A small image classifier, trained from scratch.
Data: trained on microscope photos of single blood and bone marrow cells, 97085 training examples, 21.8 epochs.
Rows from block 3, named by matrix and row number. Rows with one number belong to one neuron. Each number is 128 + 24 x the weight over its row's rms, rounded and kept within 0 to 255. All counts start at 0. Numbers have three digits each. After the name is the row's rms in percent of the matrix's.
# fc1: MLP up (model.blocks.3.mlp.fc1.weight, 256x128), inputs 0-127
# fc2: MLP down (model.blocks.3.mlp.fc2.weight, 128x256, transposed), outputs 0-127
fc1.92 113:163137127146125129118126063113098120157168109133115137141114155127149140158142147142094146135129125162096164136145126105127118118118110154164121146098111134125146161133064155115140157119151128126171095112142094153180118139141106101155154082081135126136126120174127083135137095118122127106151107146165175075120155125157077105158139115127144145114123127118115170145124140146085136164136
fc2.92 109:108149178118087126098166097114151164089129126131150163094095114145145125078126088126109092097105133100133098090095149101162133146110111128094132156138149127185122127140142112121132140136179112127129135138115128119104112148151123134126155127112126136101125141098169125157152071146116155121135124124098112145156160099136101134110113155068151130146128142091151153137126105077135112180110
fc1.93 183:126114092149128153062174129164099097146165118150136130125127118125122148106105131143085116129152133136124140104141123155164135154117147143107134156138126088106137157136128121131094092137120131101125123117146073123158126143099138129078121141161128114137165074099100141159122117139138125151161110119153170104130173094146156147188132111148090165083123164123146138140125071127127106134159
fc2.93 112:173163142135114143178133120079132135106126148135111100104136170125121108130175122120132178154140132137102147120112136109117137090149138123089105161099129142157149103147115150116129125080142123150139125147092167103109130109138137163138118125125130102111124124123137132132151126112145124066092180149119122126123127138122119101148118166087135094132118125143105100116103165128138113238099
fc1.94 094:124114103119162137153125116092132119157159138099119110111187137087100114124133088130134114141147125143085192205109116136115150077197086110166145138130142109140118128126087082088139118138111162145098145136101153170101133115090148131124145120113097117111136149113153141137103144131106134157138117134151115140103150133164111123163142104133109132123120129164107118115139141104120122153167
fc2.94 099:170146099126094123048106099158152121114121141165115135149117125135104163145182113104135086093106185137118113114163154130132125118111094127101117095103121140122128097146122106183110139207123125161105103164142089154129128114104159137089078142103120170137129118108130103113146144108144129137130136111148168156102152130141138144131113133116136152117121156135131121108121162147116135141125
fc1.95 106:174117160104096148100149111112133103093163134068147142139160106114158137158092155128124105093134124127132130146134075156125126129129161169087164110116179090124132102174151106119096141121120125113121142117166120096104110112138119119186138139128108116127138120106150152138163150124133123099173124193162124111135120141163145133110150089101111129126167172125140137133122114096138136105159
fc2.95 123:123102140143087126151104100117120114130083129135120169117151114120116070141112125122114082121119104111177155112155125110099122131134128135144101106111130108131130157099151166154096126150090149132134126129102121143097163117128103165122105128167125140165114115129148124063103197083120097150119161138142067148150131112120116142103159138136104172148152134137091158143157083142120126102140
fc1.96 083:129137124148108116124116140168127144158160152154119103173107174142134083110124147142148141124088124086099124094136124090171132137147156074144147127177152132161161137085115135147144139099124092087157153121132104132146127116162063138089163132136131136141127122091183104131157098132154098148126117134112149088174106144109134134130170134152147133128148116112142123133157109131098161130121
fc2.96 094:081111176111098138133179120091107093088124133135121133158132137119122162153110108184131126129136160106140144083065141154117139106134110090101098181123140145124122133117121157111121129141147145092119131121101141115151141146084145123146102152136093113134142168115160154138124088155109157172168104138162119136125118123148131171190120113102141150157111138122127123106133135132173100112145
fc1.97 103:085127111155162087093126118108149118155156157112148109156106161163136125119132144141160176101152107088165156148155137133125120147141090106108114131171105122127070100163156099103088084130171154112121131102165113132149103132144147155119137144163135138082130125149169124099145142168129161098108128159088159099134152143150139115116104125127136106122133170141107116135130131128102150094115
fc2.97 116:103115134094092102165126114117163173139144159118146105145146108141135093101152120125155116173146108126120107119161129115117135099161076135076115118103113165134127134128172157116160140134130123132115090091213118105118140139167139115061100111097171112144109110134121124125090092156120111133080097098099115121125132110103101116120114148126131134143142139147146127131157122159130158104127
fc1.98 063:152117103130158109113121118148150103126100149130154127070153138135093128136125156181085124061111122149126092109061107139092164180156131152120102174113142113146128119161133135120175178103113141119157171150136106132104124110122158119108137143144144125122149151127084148121110127105136113137123103165145131156100167111126098133105149127158104135130116118158159109153145133121133086135097
fc2.98 067:100153169111136146165144093121135079149152117133123121151140121149151120107093086118151131112159110076142137105112125153149085138120146110139131136158134137137103139130161130164107168127103092107137090143169137088136090149115100147128110148097137141162105143154099132156106079113118117142149112097123111122123124123098153124120110061088109153177140148137117170098113134111121189120108
fc1.99 126:123143071185135148087120143136141154118129119133149121113127150145139143125104137140154126138124160112143116112144154140155107105079076138097103136097134156102106117137114133119071111163118129086169119105085088139140100167112152108115148147118156140166135102139128107107096121110092124142134139149178139133143158148080109120155110136087123139125156116142132150149089101089098186111127
fc2.99 116:128134158104117134181146127117146143151113131101123102077130142141113087113167143142145140150096129132097120136162149101099113130126114082131103150123143093125122088138142091174106139131132098135074090091172133119071091131129143150129162144098090129108117102141120115085107095129121117101094131126121113135107126128157131158151172119143132165136164133087141126134168139145152108163077
fc1.100 085:130110167161149148122115095121129133149130123145064111115169163180139146112091115108121150128177161138166121125092122150122133141149168106122110109153156140130139117131151142164128129138124181141124155136151105084105122119130158151146067124129107132183094112139101062119135161126110158148129122113143125122167159166181119114138124125167157134117147092155134140120114123116108118145105
fc2.100 094:158148087086107127144101119173124115118146146149102151126111145132108128107112153152110114122100108152098213150085106131125120136122175133131158116171160161086101134113144124101134098130137107101118157147105119118117130140141120114098121147123125128097114122147110112129128118050153137157135091095118122159126133092097122126164147111139113087077123104136147079083143125135133119143099
fc1.101 098:131125121151154142064121155129147115171114108132105129152144172147157140092151086122156136107143151100105131209151143158125120152101176127101125117137168138132141115150149093112129143104092129113106142108136127109134152079152170122140105129127136145135139186141104145128123153101087098147145101162165150139114149138132154132129163154143133115112098062146102110146112124132123119135099
fc2.101 110:123151113150178136120123111128137132143116078163104165136167148142104130150164084112135123076136132137076119115120132125158120100124143131134148144099111140146090152084154139130127146128126132145136151118124092121147119130151133159163155145092168134163131127154148131123154095109136119148177119129098134154143126131090141102135124117150103164177194147084150099146125073141116140071142
fc1.103 062:127137120111141155130145158146101163147145158129153141163145086110116133088132162115154145155114102104110126101109105126160187129138081131137166122149091163134147141137096122146066149129084135117167119154123123174094095115116162161127123134143169144176157123116164127125144104068175112124127156133115096109172125135134107133168161112118128130128134123129144145126095125125146172141135
fc2.103 063:136167134114071128125149138113105093127120126162122114105110132155155103122132144100121102115161134103143130097117091149112128087173152121147116146123106120139112135143103136125147136178161154117148135178118134118131163189161079146136117140129111106137117169153079149098133145099127110133141118122133116087103058165104083117124184114147112113112135104106103096133124132163116160123109