config = dict(
    train_examples=97085,
    crop_scale_min=0.7,
    horizontal_flip=True,
    norm='rmsnorm',
    norm_position='pre',
    activation='gelu',
    mlp_ratio=2,
    parallel_block=False,
    inner_norm=False,
    widths=[64, 128, 256],
    optimizer='muon',
    muon_scale='match_rms_adamw',
    decay_fraction=0.3,
)
Rows from block 2 of a small image classifier, named by matrix and row number. Rows with one number belong to one neuron. Each number is 128 + 32 x the weight over its row's rms, rounded and kept within 0 to 255. All counts start at 0.
After each neuron's rows are labels from the 100 images, of 14976, where the neuron reaches its highest value: "top examples" is what is common among them. Only what is clearly more common there than usual is listed. The data: microscope photos of single blood and bone marrow cells. In brackets: how many of the 100.
# fc1: MLP up (model.blocks.2.mlp.fc1.weight, 256x128), inputs 0-63
# fc2: MLP down (model.blocks.2.mlp.fc2.weight, 128x256, transposed), outputs 0-63

fc1.157 [128  93 183 165 122 132 101 123 175  79 137 119 133 146  46 141 120  85 119 145 171  77 174 155 125  85 165 180 123 168 140 127 174  96 112 123 102 103  89 159 120 138 134  99 182 167 115 170  69 137 122 167 182 116  99 134 180 149  71 128 106  77 107 180]
fc2.157 [104 169 121  72 139 114 186 102 125 137 182 163 187 117  79 118 168 173 127 140 133 149 108 205 169 135 178 151 161 114 144 143 156 137  68 149 133 116  92 148  89  87 220 104  23  87 176 126 178 177 106 105 106 154 149 169 109 139 160 115  92 167 151 130]
top examples: smear: peripheral blood (91)

fc1.158 [ 76  83 170 159 141  69 146 176 116 151 131 139 147 165 148 172 114 102 163 101 132 138 115 186 197  99  94 127 107 157  78 145 173  77 163 105 140 143  83 138 112 188 100 100 147 129  90 128 138 132 156 133 121 104 133  89 134 166 138 159 146 162 131 111]
fc2.158 [102 124 149 149  78 100 141 213 142 142  93 115 150 130 175 118 140 119 119  62 114 168 109 152 125 120 130 142 115 112 119 141 112 107 169 114  84  92 162  82 119 121 171 168 160 115 195 198 165 122 135 186 130 142 144 100 102  86 103  75  57 115 113 167]
top examples: smear: peripheral blood (80)

fc1.10 [105 183  80 133  95 137 138 159 135 162 129 147 115  94 159 144 143 150 140 118  83 137 162 175 152 106  81 138 103 170 103 157  73 122 106 169 125  97 176  93 142 156  94 149  75 112 110 105 108 140 185 193 113 112 107 143 126 132 134  95 150 149 197 138]
fc2.10 [ 98  71 146 102 148 148 165 135 153 148 106 143 140 139  97 115 174 137 112 116 126 134 164 145 109 201 173 133 111 118  83 124 105 125 135 139 129 103 132 130  87 134 124 111 117 104  85 124 138 120 128 135 171 205 115 162 149  68 146  96 115 197 147 125]
top examples: smear: peripheral blood (96)

fc1.128 [140 109 131 154 109  77 105 109  41 138  98 153 139 100 156 167 144 124  84 168  57 143 124 117 145 136 141 129  72  81  89 145 158 156  80 176 141  91 133  83 122 162 134 162 120 133 114  79 109 141 176 117 135 117 149 158  91 147 127  92 155 178 184 168]
fc2.128 [115 118 123  81  89  74 104 112 110 124 135 210 127  57 150 180  94 123  81 127 127 124 174  76 151 125 132 160 119 179 104 113  88 147 136 122 171 116 123 129 116 123  97 108 136 105 139 137 225 133 125 179 174 191 110 105  97 150 100  72 145 141  81 117]
top examples: smear: peripheral blood (99)

fc1.47 [125 127 124 176  76 177 101 175 101 122 138 180 108 113 183 122 103 120 100 131 151  99 113 147 178 116 156 125 192  92 152 119 162 141 102  67 152  70 142 115 123  62 126 142 136 105 131  32 121 131 141 107 158 137 113 157 109 154 137 109  82 140  99 136]
fc2.47 [114 125 155 118 151 119  49  63 126 152 157 109  48 140 202 111 164 130 192 118 189 165 163 106 138 175 169 130 146 155 187 184 114 137 151 124 141 167 157 118 153 102 110 136  86  78 131  89 130 111 111 116 120 132 108 153 153 146 149 134 103 149 138 111]
top examples: cell type: artefact (25)

fc1.216 [ 80 149 143 162  94 117 172 119 173 147 167 138 156 134 157 144 132 140 100 115 157 131 159 124  44 115 163 126 156 117 101 170 138  99 125 121  85 100 117 121  78 177 145 114  74 100 188  34 172 102 141 127  75 104 129 125  52 123 138 137 102  67 188 156]
fc2.216 [105 159 139 123 159 177 122  94 131 151 148 105 128 103 109 150 130 186 136 110  70 138 115 116 143 179 124  69 165 116  90 177 104 151 111 131 102 110 145 167  88 135 168 117  94 105 135 187  89  57 125 105 108 135  59 102 153 117 219 151  91 123 123  85]
top examples: cell type: segmented neutrophil (71); smear: peripheral blood (53)

fc1.106 [119 119 122 148 126 118 191 141 133 131 148 159 199 106 116 139 119 140 116  69 147 107 226  94  59 145 123 138 190 146  94  94 132 103 140 164 133 125 129 128 111 103 120 135 116 138 130  75 214 106 156 134 174 130  46 103 126 159 149 102 101 126 157 135]
fc2.106 [131 111 160 118 116 157 128  45 108 179 190 152  96 131 133 103 128 142 126 107 147 127  78 106 101 124 127 113 126 126 227 138 114  93 108 152 119 162 105 190 106 175 189 162 109 120 130  78 101  80 118 103  86 104 128  94 174 167 114 162  81 105 140 134]
top examples: cell type: segmented neutrophil (48); smear: peripheral blood (42)

fc1.114 [132 164  93 135  65 174 139 137 171  76 142 142 165 128 153  87 194  85 149 154 100 173 127 196 146 166 136 143 115  95 120 122  98 136 100 128 140  92 123 148 106 160 110 178 119 114 117  89  85 117 133 130  82 157 213 147  97 114 131 104 122 101 128 213]
fc2.114 [120 132 133 167 132  95  78 144 144 108 185 105 169 146  57 105 148 169 139 106 155  69 114 117  59 169 114  92 106  86 129 145  91 110  98 124 176 128 134 112 154  86  75 184 168 149 151 186 129 116 158 131 152 176 127 134 116 170 100  77 172 147 119 117]
top examples: smear: peripheral blood (91)

fc1.202 [149 167 118 189 140 136  93  98 145 145 123 114 165 165 110 120 131 194 184 138 103 124 136 190 240 151 150 113 185 110 118  98  89 140 150 160  84 120 121 164  89 150 111  79  94 138 205 118 134 191 153 113 140 120  99 126  93 172  99  84 135 119 135 134]
fc2.202 [139 135  90 172 189 114 136 112  58  92 115 139 152 119 112 142 107 106  97  99  98 134 110  97 164 148 109 232  96 142 107 111 110 146 169 121  84 119 144 103 179 133  90 117 135 151  75  95  95  78 127 136 124  41 134 166  68 127 130  93  83 115 138 154]
top examples: cell type: lymphocyte (51)

fc1.161 [120 146 146 107 129  88  97 151  89 142 119 125 171  70 123 151 131 154  80 122 107 113 104 102 136 167 165 123 133 128 134 119 142  68 170  89 119  91 154 127 121 140 128  89  82 117  45  34 110 122 133 142 144 139 147 122 109 120  93 226  77 112 159 156]
fc2.161 [178  88 161 147 182 125 153  63 131 206 142 112 143 136 136 102 172  60 114 173 103 140 154  84 166 151 106  99 159  58  87 128 135 105 160 114 150 105 144  50 153 144 130 122 107 142 123 164 151 133 144 134 126 104 105 120 150 191  70 133  79 155 115 131]
top examples: cell type: lymphocyte (36)

fc1.90 [ 91 107 152 123 171 147 134 103 109 158 133 121 118  97 117 117 144   1 158 171 117  80  95 119 143 102 160 123 121 145  79  70  83 124 129 154  55 182 140 113 116 100 108  67 132 135 160 120 101 133 176 129 121 197 153 131 161 134 178 106 101 155 140 134]
fc2.90 [112 123 103 160 107 132 102  81 100 127 148 237  97  93 117 164 105 136 119 103 118 122 157 151 150 102 115  80 160 135 152 119 124 147 154 108  90 126 105 109 125 129  25  96 117 108 109  88 120  56 107 131 118 134 141 121  91 171 116 111 201 179 118 134]
top examples: cell type: lymphocyte (35)