Rows from block 4 of a small image classifier, named by matrix and row number. Rows with one number belong to one neuron. Each number is 128 + 32 x the weight over its row's rms, rounded and kept within 0 to 255. All counts start at 0. Numbers have three digits each.
After each neuron's rows are labels from the 100 images, of 14976, where the neuron reaches its highest value: "responds to" is what is common among them; "peak at" is the part of the image that holds the peak. Only what is clearly more common there than usual is listed. The data: microscope photos of single blood and bone marrow cells.
# fc1: MLP up (model.blocks.4.mlp.fc1.weight, 256x128), inputs 64-127
# fc2: MLP down (model.blocks.4.mlp.fc2.weight, 128x256, transposed), outputs 64-127

fc1.72:131112183159107076112122135071035082082099102128135121173148163147097113178141148133102065105159129136117087149104142119135154115108103115123137099169141179099167089151088104119132101136201160
fc2.72:117129148115119086110136144151125175135163130122163091093120126101119170124116122151118160159042146086171127070109110135143091149111122187120090131065160163194107153100112099151120110114144104
responds to: cell type: lymphocyte
peak at: centre

fc1.75:110160080160118164129194095135138106143135162189147074229140166094131185118128096120121156075104144102175105127124145108105086145154132185094180119128171119146154167143125143164093084104191137
fc2.75:101128178083191074088145156107121177101151131142097110087138188125089192139158160104126077161104133116127155104132144151151128129136132121100130151108125157142117148107156174135107187132194173
responds to: cell type: lymphocyte
peak at: centre

fc1.228:092144203088096075127138140114097133141106103158092147088168142087141143113156193113110137203151181112117118122140147152174170189100102116086097148139150144152075140144108101107176114189181151
fc2.228:099146089176110136105181088093139110149113182157122128190107125114134110152158147175123119093147085136192100102127130128131142101130123127090118169141134164121116152162160130148125145169122066
responds to: cell type: lymphocyte
peak at: centre

fc1.22:168146087148138125109132141129122100164142179120135156169153109192155163119172176138091131136163166080116094137098101119146178111146112208104214110143168132116132138154131063110132058103137200
fc2.22:024177086087110087114154153110115146148116112105118188135097112077144140162130131150149123115109111103124115135122115108124057154156075081178079170116136112150212121110139197158159167092167105
responds to: cell type: lymphocyte
peak at: centre

fc1.60:136144118117105129137147101216140149104119166111204072142123144083156125168060089076132180119145118147059082096155129189103117102136120152082147132132158147133095121111133136093151149086145181
fc2.60:141136144134102119166138115095124102122155186136089177082127146129125183165140092141126060161096152090137133189179105143130071082155189099119150132120169156171081135117139185155161054196158102
responds to: cell type: lymphocyte
peak at: centre

fc1.33:076201065148151082053093109145149115185158176121137166139137148094110176171107110115110097082142136123158105141143083198130133100163179129098098164115179106129125123092170121120134141168222091
fc2.33:173164118094106125130176093150125166166160193121154111151076153129123161112174125169092115125160179176130104145155159143082143186116136141070128179163135122091124130107146170167102144171191079
responds to: cell type: lymphocyte
peak at: centre

fc1.48:158149098158125093106128050118149161117124129118112137145162124112132121147125104171080090193085122138083130100168115151058084081104115063115162086107093169189084121087121148146122131128165155
fc2.48:152162088076181113167117123180083083164160112137149100124095123134135148108164141137154161152133152155140120146116118174091182155187069229138157167164169080067131126151102112156160070126141064
responds to: cell type: lymphocyte
peak at: centre

fc1.241:126082111182121125112125108121149087105072149111166100180118118165133131130092139184142166152129172118155127110114171189141126093174197089122146111162122152159091109109115159153087130127114102
fc2.241:099132136113154117137095122149128143069141113074121115093102151091118158094126119074050075153129191112123079108125174130200136079173186085135114171174109097119145150076120068136104103115114154
responds to: cell type: lymphocyte
peak at: centre

fc1.244:129087134076135107109137125101123165155128135186100159158113146163122130079069146100110117123175101098097118189113109199123119158088135106154174116155148157188187134081093094129143118115165144
fc2.244:173158133138137110131138170204101094111080096080194185124122139161082104142140109117126166142091145109095103060136119142061119130073201079155102203151158099093123132118155119134071130111152130
responds to: cell type: lymphocyte
peak at: centre

fc1.54:094126170122103121133155166166122177096109138160186097150177125095128190087110161125127131089106127086120173112096086100110128117111121101086131090107163194164167128106078128150091142124148210
fc2.54:135132174185135106106089138097125151084082120121132095078163151192155105190125176155101105134142072174139107105065180071125182141141080148193141115128087101138147163135157106080136142118128177
responds to: cell type: lymphocyte
peak at: centre

fc1.210:110191142189072180100135092105104135114145157123092129163126160138117190112115156099127183115128122105136110198143174146146134167132109185089147094184078152094122150051100174135065121154211146
fc2.210:110032191145159081120147144134126134140112116115134103174177138090154158106163144135121134098116118147129205090084159158116079106116115143141083186123145184143166160125153083128171227159147168
responds to: cell type: lymphocyte
peak at: centre

fc1.30:138192138107084137101142144160100098085168220167161124126127106134129150070154126130074094146145108100154094097125107110151138186111121139112189180161083129111130201150112128077160110178158163
fc2.30:090124140141174200133112152100114134143134150068130157100122182155102140165109091109093085084131151110080198168187144080122119093106158151176087139107149137182140142147149138179152167082177132
responds to: cell type: lymphocyte
peak at: centre

fc1.34:156206135136136116135100169124131116159144112133140095180120175110135187157141103124152101171151076194092167135149097123107133104100147092161134139209155157127120184075152106123137077097152154
fc2.34:131130106110126177120130119112142146100155121150113169154188107150122154108085174108119178157159157074201079134116141133098094169057057139090147096147133111065150115100143089160107143131162168
responds to: cell type: lymphocyte
peak at: centre

fc1.191:110139103153146117104100149149122175118131140148121165118105165105150118132082058167162140146103158100143126097107134099126134100128144156146156130132141050092138152141182161072128123094127106
fc2.191:128165144134086154097134077118202137170168106153103096119169111113138062144129171135134098104138084106161162152064096151138211102145089131144092122136120121143050104121137141190105088115167202
responds to: cell type: lymphocyte
peak at: centre

fc1.197:093078115065189114146114103048051139132140179141141155117137110136149143149114120169116068071117174091123170124142125199143122088090116200132084159147126131151145126145123185116125101113070119
fc2.197:196129119130066087111155118128101090105142143114189095198147142130120091132058121172135128114083121153145139078149157070138161097123086123146161115121131204151079151137137145109121139140090173
responds to: cell type: lymphocyte
peak at: centre

fc1.236:134105098115161111117170136114161122142112148143131107145116139077128128122090155161139132125111227157156101164135077126115095108143084149137131096166103039154149170103147104087135140139147113
fc2.236:074129092129142130144114171073174124127186174153102135103142113137197117102094095071146094079129114119116119124072141096074120073112204119083068122171182101180080170096104145142126061163126157
responds to: cell type: lymphocyte
peak at: centre

fc1.87:149127090155209111111134086118128107118120088153083171139157094112144144111157116112083064155178139102135164140172095135096098131152129138111134124166188156160082134109100136094135109144214162
fc2.87:174162068191129085106161139176156123077111129148159061142162140155116096175134144083120158168100138116120131163078111203107148124120103134131204147118153107132129080158127187154114122123146095
responds to: cell type: lymphocyte
peak at: centre

fc1.65:143115103088196085106099080143201084131129127103069159140160138101157177148125169100100140142140110132125119097118092138116125117149127116127162112141124120157164096069115141175149064074170098
fc2.65:112186102133106143178081109110136133127133119088144084142123054150150135118065153076208120083087077103162077118155158132092145144150125168154169136090140085101168133128121167139092153165164101
responds to: cell type: lymphocyte
peak at: centre

fc1.38:149121123097110128073115085101187134108104156204110127152135088116106117072149093121150095090053131096122063127152092150109126131078113126127119143156132154116177120077125118103181108172188112
fc2.38:173170103155085127124110143102089102144109121108114103114092096072181130104132150155115102094122185150123104130141056096130110116133073169080092144159089144085081133129146103140163129191096155
responds to: cell type: lymphocyte
peak at: centre

fc1.131:152167124177171120098152135114116140152174138082129140091134042114157141093114121091092170124135087119092186082085106097177153075171151120094217105186082149158119106163135123112117124130034158
fc2.131:164162122153187179112181143134044144137116080148153089123112119163169162148140128096127137119143163142140150088115140157076129093167102093101152207138109155133130137125088128085120095126205142
responds to: cell type: lymphocyte
peak at: centre

fc1.114:139187133111083140150166154100123135087110127072065115070130156059151198167135141135173069130072064157128151091167121151070182098104141147136134120135110132134154141146100148094130136140107151
fc2.114:127167109177179158171133151055173110102149144156123130101105105125102143151162164125137173137122170153160142096156127146098082153101114115092127111099156092104108142088150106151092164137092106
responds to: cell type: lymphocyte
peak at: centre

fc1.88:159108092120162050147115128127177133152104122096154139167186137150134122151130095204108146111096178145126162120125150101148071130172164140108157165128182166149134160136086201176200142067147087
fc2.88:119151136083114142176132108122173062109119157204204098133159121084171155129112103136193155136117098151191153126132086170096135127143072117157080142121106096135100109086152190089127108134183142
responds to: cell type: erythroblast
peak at: centre

fc1.105:064106178084109063139162112103103160128176137110143116102143136110148147146142174145114062105091113144107103141140172177124117116114139126093108194098189163136170131029146129107100130158087157
fc2.105:166149101144141165164134186121099150101127148151119152136126113197124128094134099086056172133107104113087101146163061100119127081092144200135126116172164119161079106149124121157104123154140116
responds to: cell type: lymphocyte
peak at: centre