config.toml
norm = "rmsnorm"
norm_position = "pre"
patch_size = [2, 2]
widths = [64, 128, 256]
init = "kaiming_normal"
momentum = 0.9
lr_schedule = "wsd_sqrt"
decay_fraction = 0.3
final_lr_fraction = 0.01
warmup_steps = 1650
adamw_weight_decay_other_params = 0.01
Rows from block 6 of a small image classifier, named by matrix and row number. Rows with one number belong to one neuron. Each number is 128 + 32 x the weight over its row's rms, rounded and kept within 0 to 255. All counts start at 0.
After each neuron's rows are labels from the 100 images, of 14976, where the neuron reaches its highest value: "top examples" is what is common among them. Only what is clearly more common there than usual is listed. The data: microscope photos of single blood and bone marrow cells.
# fc1: MLP up (model.blocks.6.mlp.fc1.weight, 256x128), inputs 64-127
# fc2: MLP down (model.blocks.6.mlp.fc2.weight, 128x256, transposed), outputs 64-127

fc1.249 [123 171 100 115 119 104  78 143  74 103 124  97 163 170 153 146 136 152 130 121 176 127 146 155 143 210 160 181  95 111 103 114 142 102 134  61  77 157 106 155 158  93 123  64 113  84 103 104  93 166 106 116 134 152 135 130 114  90 106 192 139 205 161  48]
fc2.249 [158 157 134 161 121 172  97 155 123  92 129 140 150  63 122 139 140 192 194  96 129 130 135 147  80 119  86 141 132 180 169 132 175  83 185  68 137  96 148 122  83 124 166 161 150 118  92 142 120 101 129 106 158 121  70 190 169  81 145  86 114 149  58 152]
top examples: cell type: lymphocyte

fc1.171 [104 130 186 130 101 131 106 186 110 115 108 122 177 122 106 155 178 147 153 155 119 120  95 140 105 127  99 117 152  94  86 147 199 131 138 194 164 146 142  98 104 103 100 128  82 113 124 156 176 187 164 188 140  83 119 105  87 142 147 201 128 197 172 119]
fc2.171 [170 107 149 104 135 152 126 100 150 104 110 142  86 102  90 136 110 144 165 156 119 119 121  75 182 126 118  53 103 147 189 114  99 144 155  79 119 159 144 198 113 147 191 109 124 122 114 109 133 176 138 171 146  98 186 137  83  88 136 163 124 122 118 138]
top examples: cell type: lymphocyte

fc1.143 [141 123 134 149 147  87  48  64 100  62 105 118  96 173 158 130  95 140 117 141 150 129 157 136 179 156 128 167 111 131  59 125 143 120 112 128  74 154 124  77 152 117  77 118  87 162 148 113 142 138 113  96 133 128 124 135 121 120 142 146 101 140 166 114]
fc2.143 [141 117 106 150 126 166 166 121 106 148 119  88 118 160 150 147  82 157 149 118 122 156  78 122  97  98 106 137 167 130 212  56 110 142 172 152 173 179 115 156 107 168 118 102 140 125  44  97  88  65 121 173 169 163 139 191 128 118 137 147 123  93  92 165]
top examples: cell type: lymphocyte

fc1.176 [147  88 141 130  98  98 112 106 116 109 171 138 109 129 162 133 131 130 208 125 131 134 110 109  98 136  90 128 148 118  87  73 138 157  99  71 147 104  98 111 119 111 213 139 129 144 170 140 155 159 144 117 148 177 127  75 185 124 145 192  89 123  99 117]
fc2.176 [177 113  95 144 132  82 137 132  82 172 166 148 116 163 129  90 136 124 134 125 169 133 171 118 104 132 117 112 110  77  89  86  77 106  90 182  69 151 113 117 116 147 154  71 149 170 138  99  83 142 153 200 139 156 130 156 140 177  92 149 151 208  71 126]
top examples: smear: peripheral blood

fc1.24 [ 64 117 114 158 123 134 109 118  42 171 188 151 136 141 105  53  98 168 129 114 136 185 143 128  93 160 126 121 118 142 130  92 171 104 199 138  90 133 111  87  84 141 107  93 153 113 115 124 112 145 121 161  89 150 160 120 141 127  91 177 127 122 105  87]
fc2.24 [111 137 144 137 112 128 133 125 180 137 159 111  84 155 101 167 139 107 171 153  96  74 151  77 135 125 125  91 104  91  58 125 104 124 178 136  82 168 143  85 128 137  85 131 180 152 156 100 114 174 156  82 160 165 114 104 118 126 118 137  87 159  84 195]
top examples: smear: peripheral blood

fc1.244 [178 167 161 116 138 154 143 123  80 114 116 107  99 121 124 100  75 156 178  91 139 156 119 136 113 153 129  96 183 145  98 141 107 144 134  93 111 144 146 114 100 120  63 105 132  95  78  96  86  30 159 121 135 155  90  61 154 131  72 110 131 101 122 150]
fc2.244 [178  85 153 152 136  92 158 121 131 174 139 141 177 175 116 170 136 121 115 106 103 107 134 166 102 167 154 143 103 103 114 149 106 153 118 123 142 113  86  76 109  80 126 165 114 145 151 109 151 134 189 164  96  84  80 156 168 160  85 122 144 101 123  97]
top examples: smear: peripheral blood

fc1.124 [158 152 146 164 148 127 123 128  94 150  94 131 160 173 138 125 159 130 132 116 123 147 134 134  96 156 130  77 107 108 153  72 187 107  88 120 122 210 148 126  81 142 111 137 122  98  94 117 122 173 129 215 123 176 159 145 143 126  89 196 145 133 206 135]
fc2.124 [ 84  93 180 121 145 164 129 112 163 127 145 156 124 116 118 177 119  94 188 167 132 101 182  44 120 182  68 137 210 189 138 157 102 129 107 147 110 156 132 101 144  78 101 105 141 112 134 149 148 154 128  51 112 144 157 167 174 183 127 124 120 124  88 147]
top examples: smear: peripheral blood

fc1.75 [120 163 144 164 154 144 150 166 183 109 141 105  76 120 130 171 179 167 181  90 140 136 104 174 134 127  84 147 133  49 141 116 114 160 111 152 151 143 166 124 127 166  87  47 129  80 128  51 110 166 113 136 100 161 147 142 192  72 134 148 101 142  44 167]
fc2.75 [130 106  86 125 211 139 140 135 123 127 141 165  67 155 103 154  52 160 160 123 188  98 123 127  83  97 164 119 121 153 166 147 131 165 122 127 154 146  99 155  64 145 122 176 138 155 109  74 141 110 112 194 140 146 178 105 102 138 152 103 128 117  88  80]
top examples: smear: peripheral blood

fc1.203 [173 188 105 116 118 151  70 152 150 118  95 135 160 140 127 116 116 171  93 156 107 106 121 134 130 187 165 186 142 101  72 162 142 171 137 184 123 127 162 130 186 144 141 130 100 124  97 101 102 176 146 188 172 133 131 148 108 102  89 157  99 200 143 142]
fc2.203 [159  68 144 204 164 106 136 138  93 152 110  91 102 132 143 148 150 130 158  87 167 121 198 109 119 118  70 139 120 156 184  77  79 114 158  86 131 160 107 101  96 119 119 145 163 142 102  85 186 110 142 165 156 162  57 149  86 101 120 131 147  65 123 110]
top examples: cell type: lymphocyte

fc1.118 [115 126 149  71 105 102 102 151 176 148 129 182 142 111  98 168 138 154 152  98 108 119 111 192 138 126 122 152  78 168 107 166 136 122 137 171 113 185 125 187 112 154  90 153  99 169 116 112 162  83 113 150 181 175 144  86  99 105 123 100 122 185 126 104]
fc2.118 [ 87 134  36 163  85 103 155 139 151  96 129 221 147 168  65  87 184  74  87 121 145 188 141  73 192 142 111 154 136 149 182 134 108 125 149  98 129 135 161 120 172 116 142 116 107 148 134 136 120 170 168 121  50 130 113 169  99 140 107  65 127 160 140 136]
top examples: cell type: lymphocyte

fc1.172 [112  86 163 187 104 117 122  83 143 151  96 120 134 119 131 105 167  33 184 129 129 116 101 133 119 172 196  90  78 137  97 155 129 114 162 191  87  99 149 151  58 133  98 125 162 160 117 130 122  90 116 161 156 153 201 118 110 151 147 183 131 166 151 134]
fc2.172 [ 89 151 104 145 138 137 119 159 114 190  72 161 115 129  92 123 131 230 138  75 107 166 143 129 130 140  96 139  77 156 167  91  86 177 125 146 143 162 115 111 165 121  93  68 144 146  71  99 121 202  92 154  91 116 108  93 169 150 138  77 108  58  78 116]
top examples: cell type: lymphocyte

fc1.243 [158 130 117 165 129 170 104 143  68 150 191 123 153 153 135 151  81 123 128  99  81 140 125 118 118 146  80 114 146 142 193 156 118 189 155  85 164 154 120  94 116 100 141 119 116 109 106 135 101 214 111 143 126 115  81  76 146 118 124  93  97  81 182 217]
fc2.243 [123 111  59  48 114 131 135 108 195  93  58 146 101 115 121 174 137 143 171 137 136 142 151 137 130 109 150 103 109 102  64 141 138 124 111 130  71 155  96  91 157 121 161 173 134 107  85 166  95 139 140  73  83 184  95 113 112 123 118 147 185 157 218  94]
top examples: cell type: lymphocyte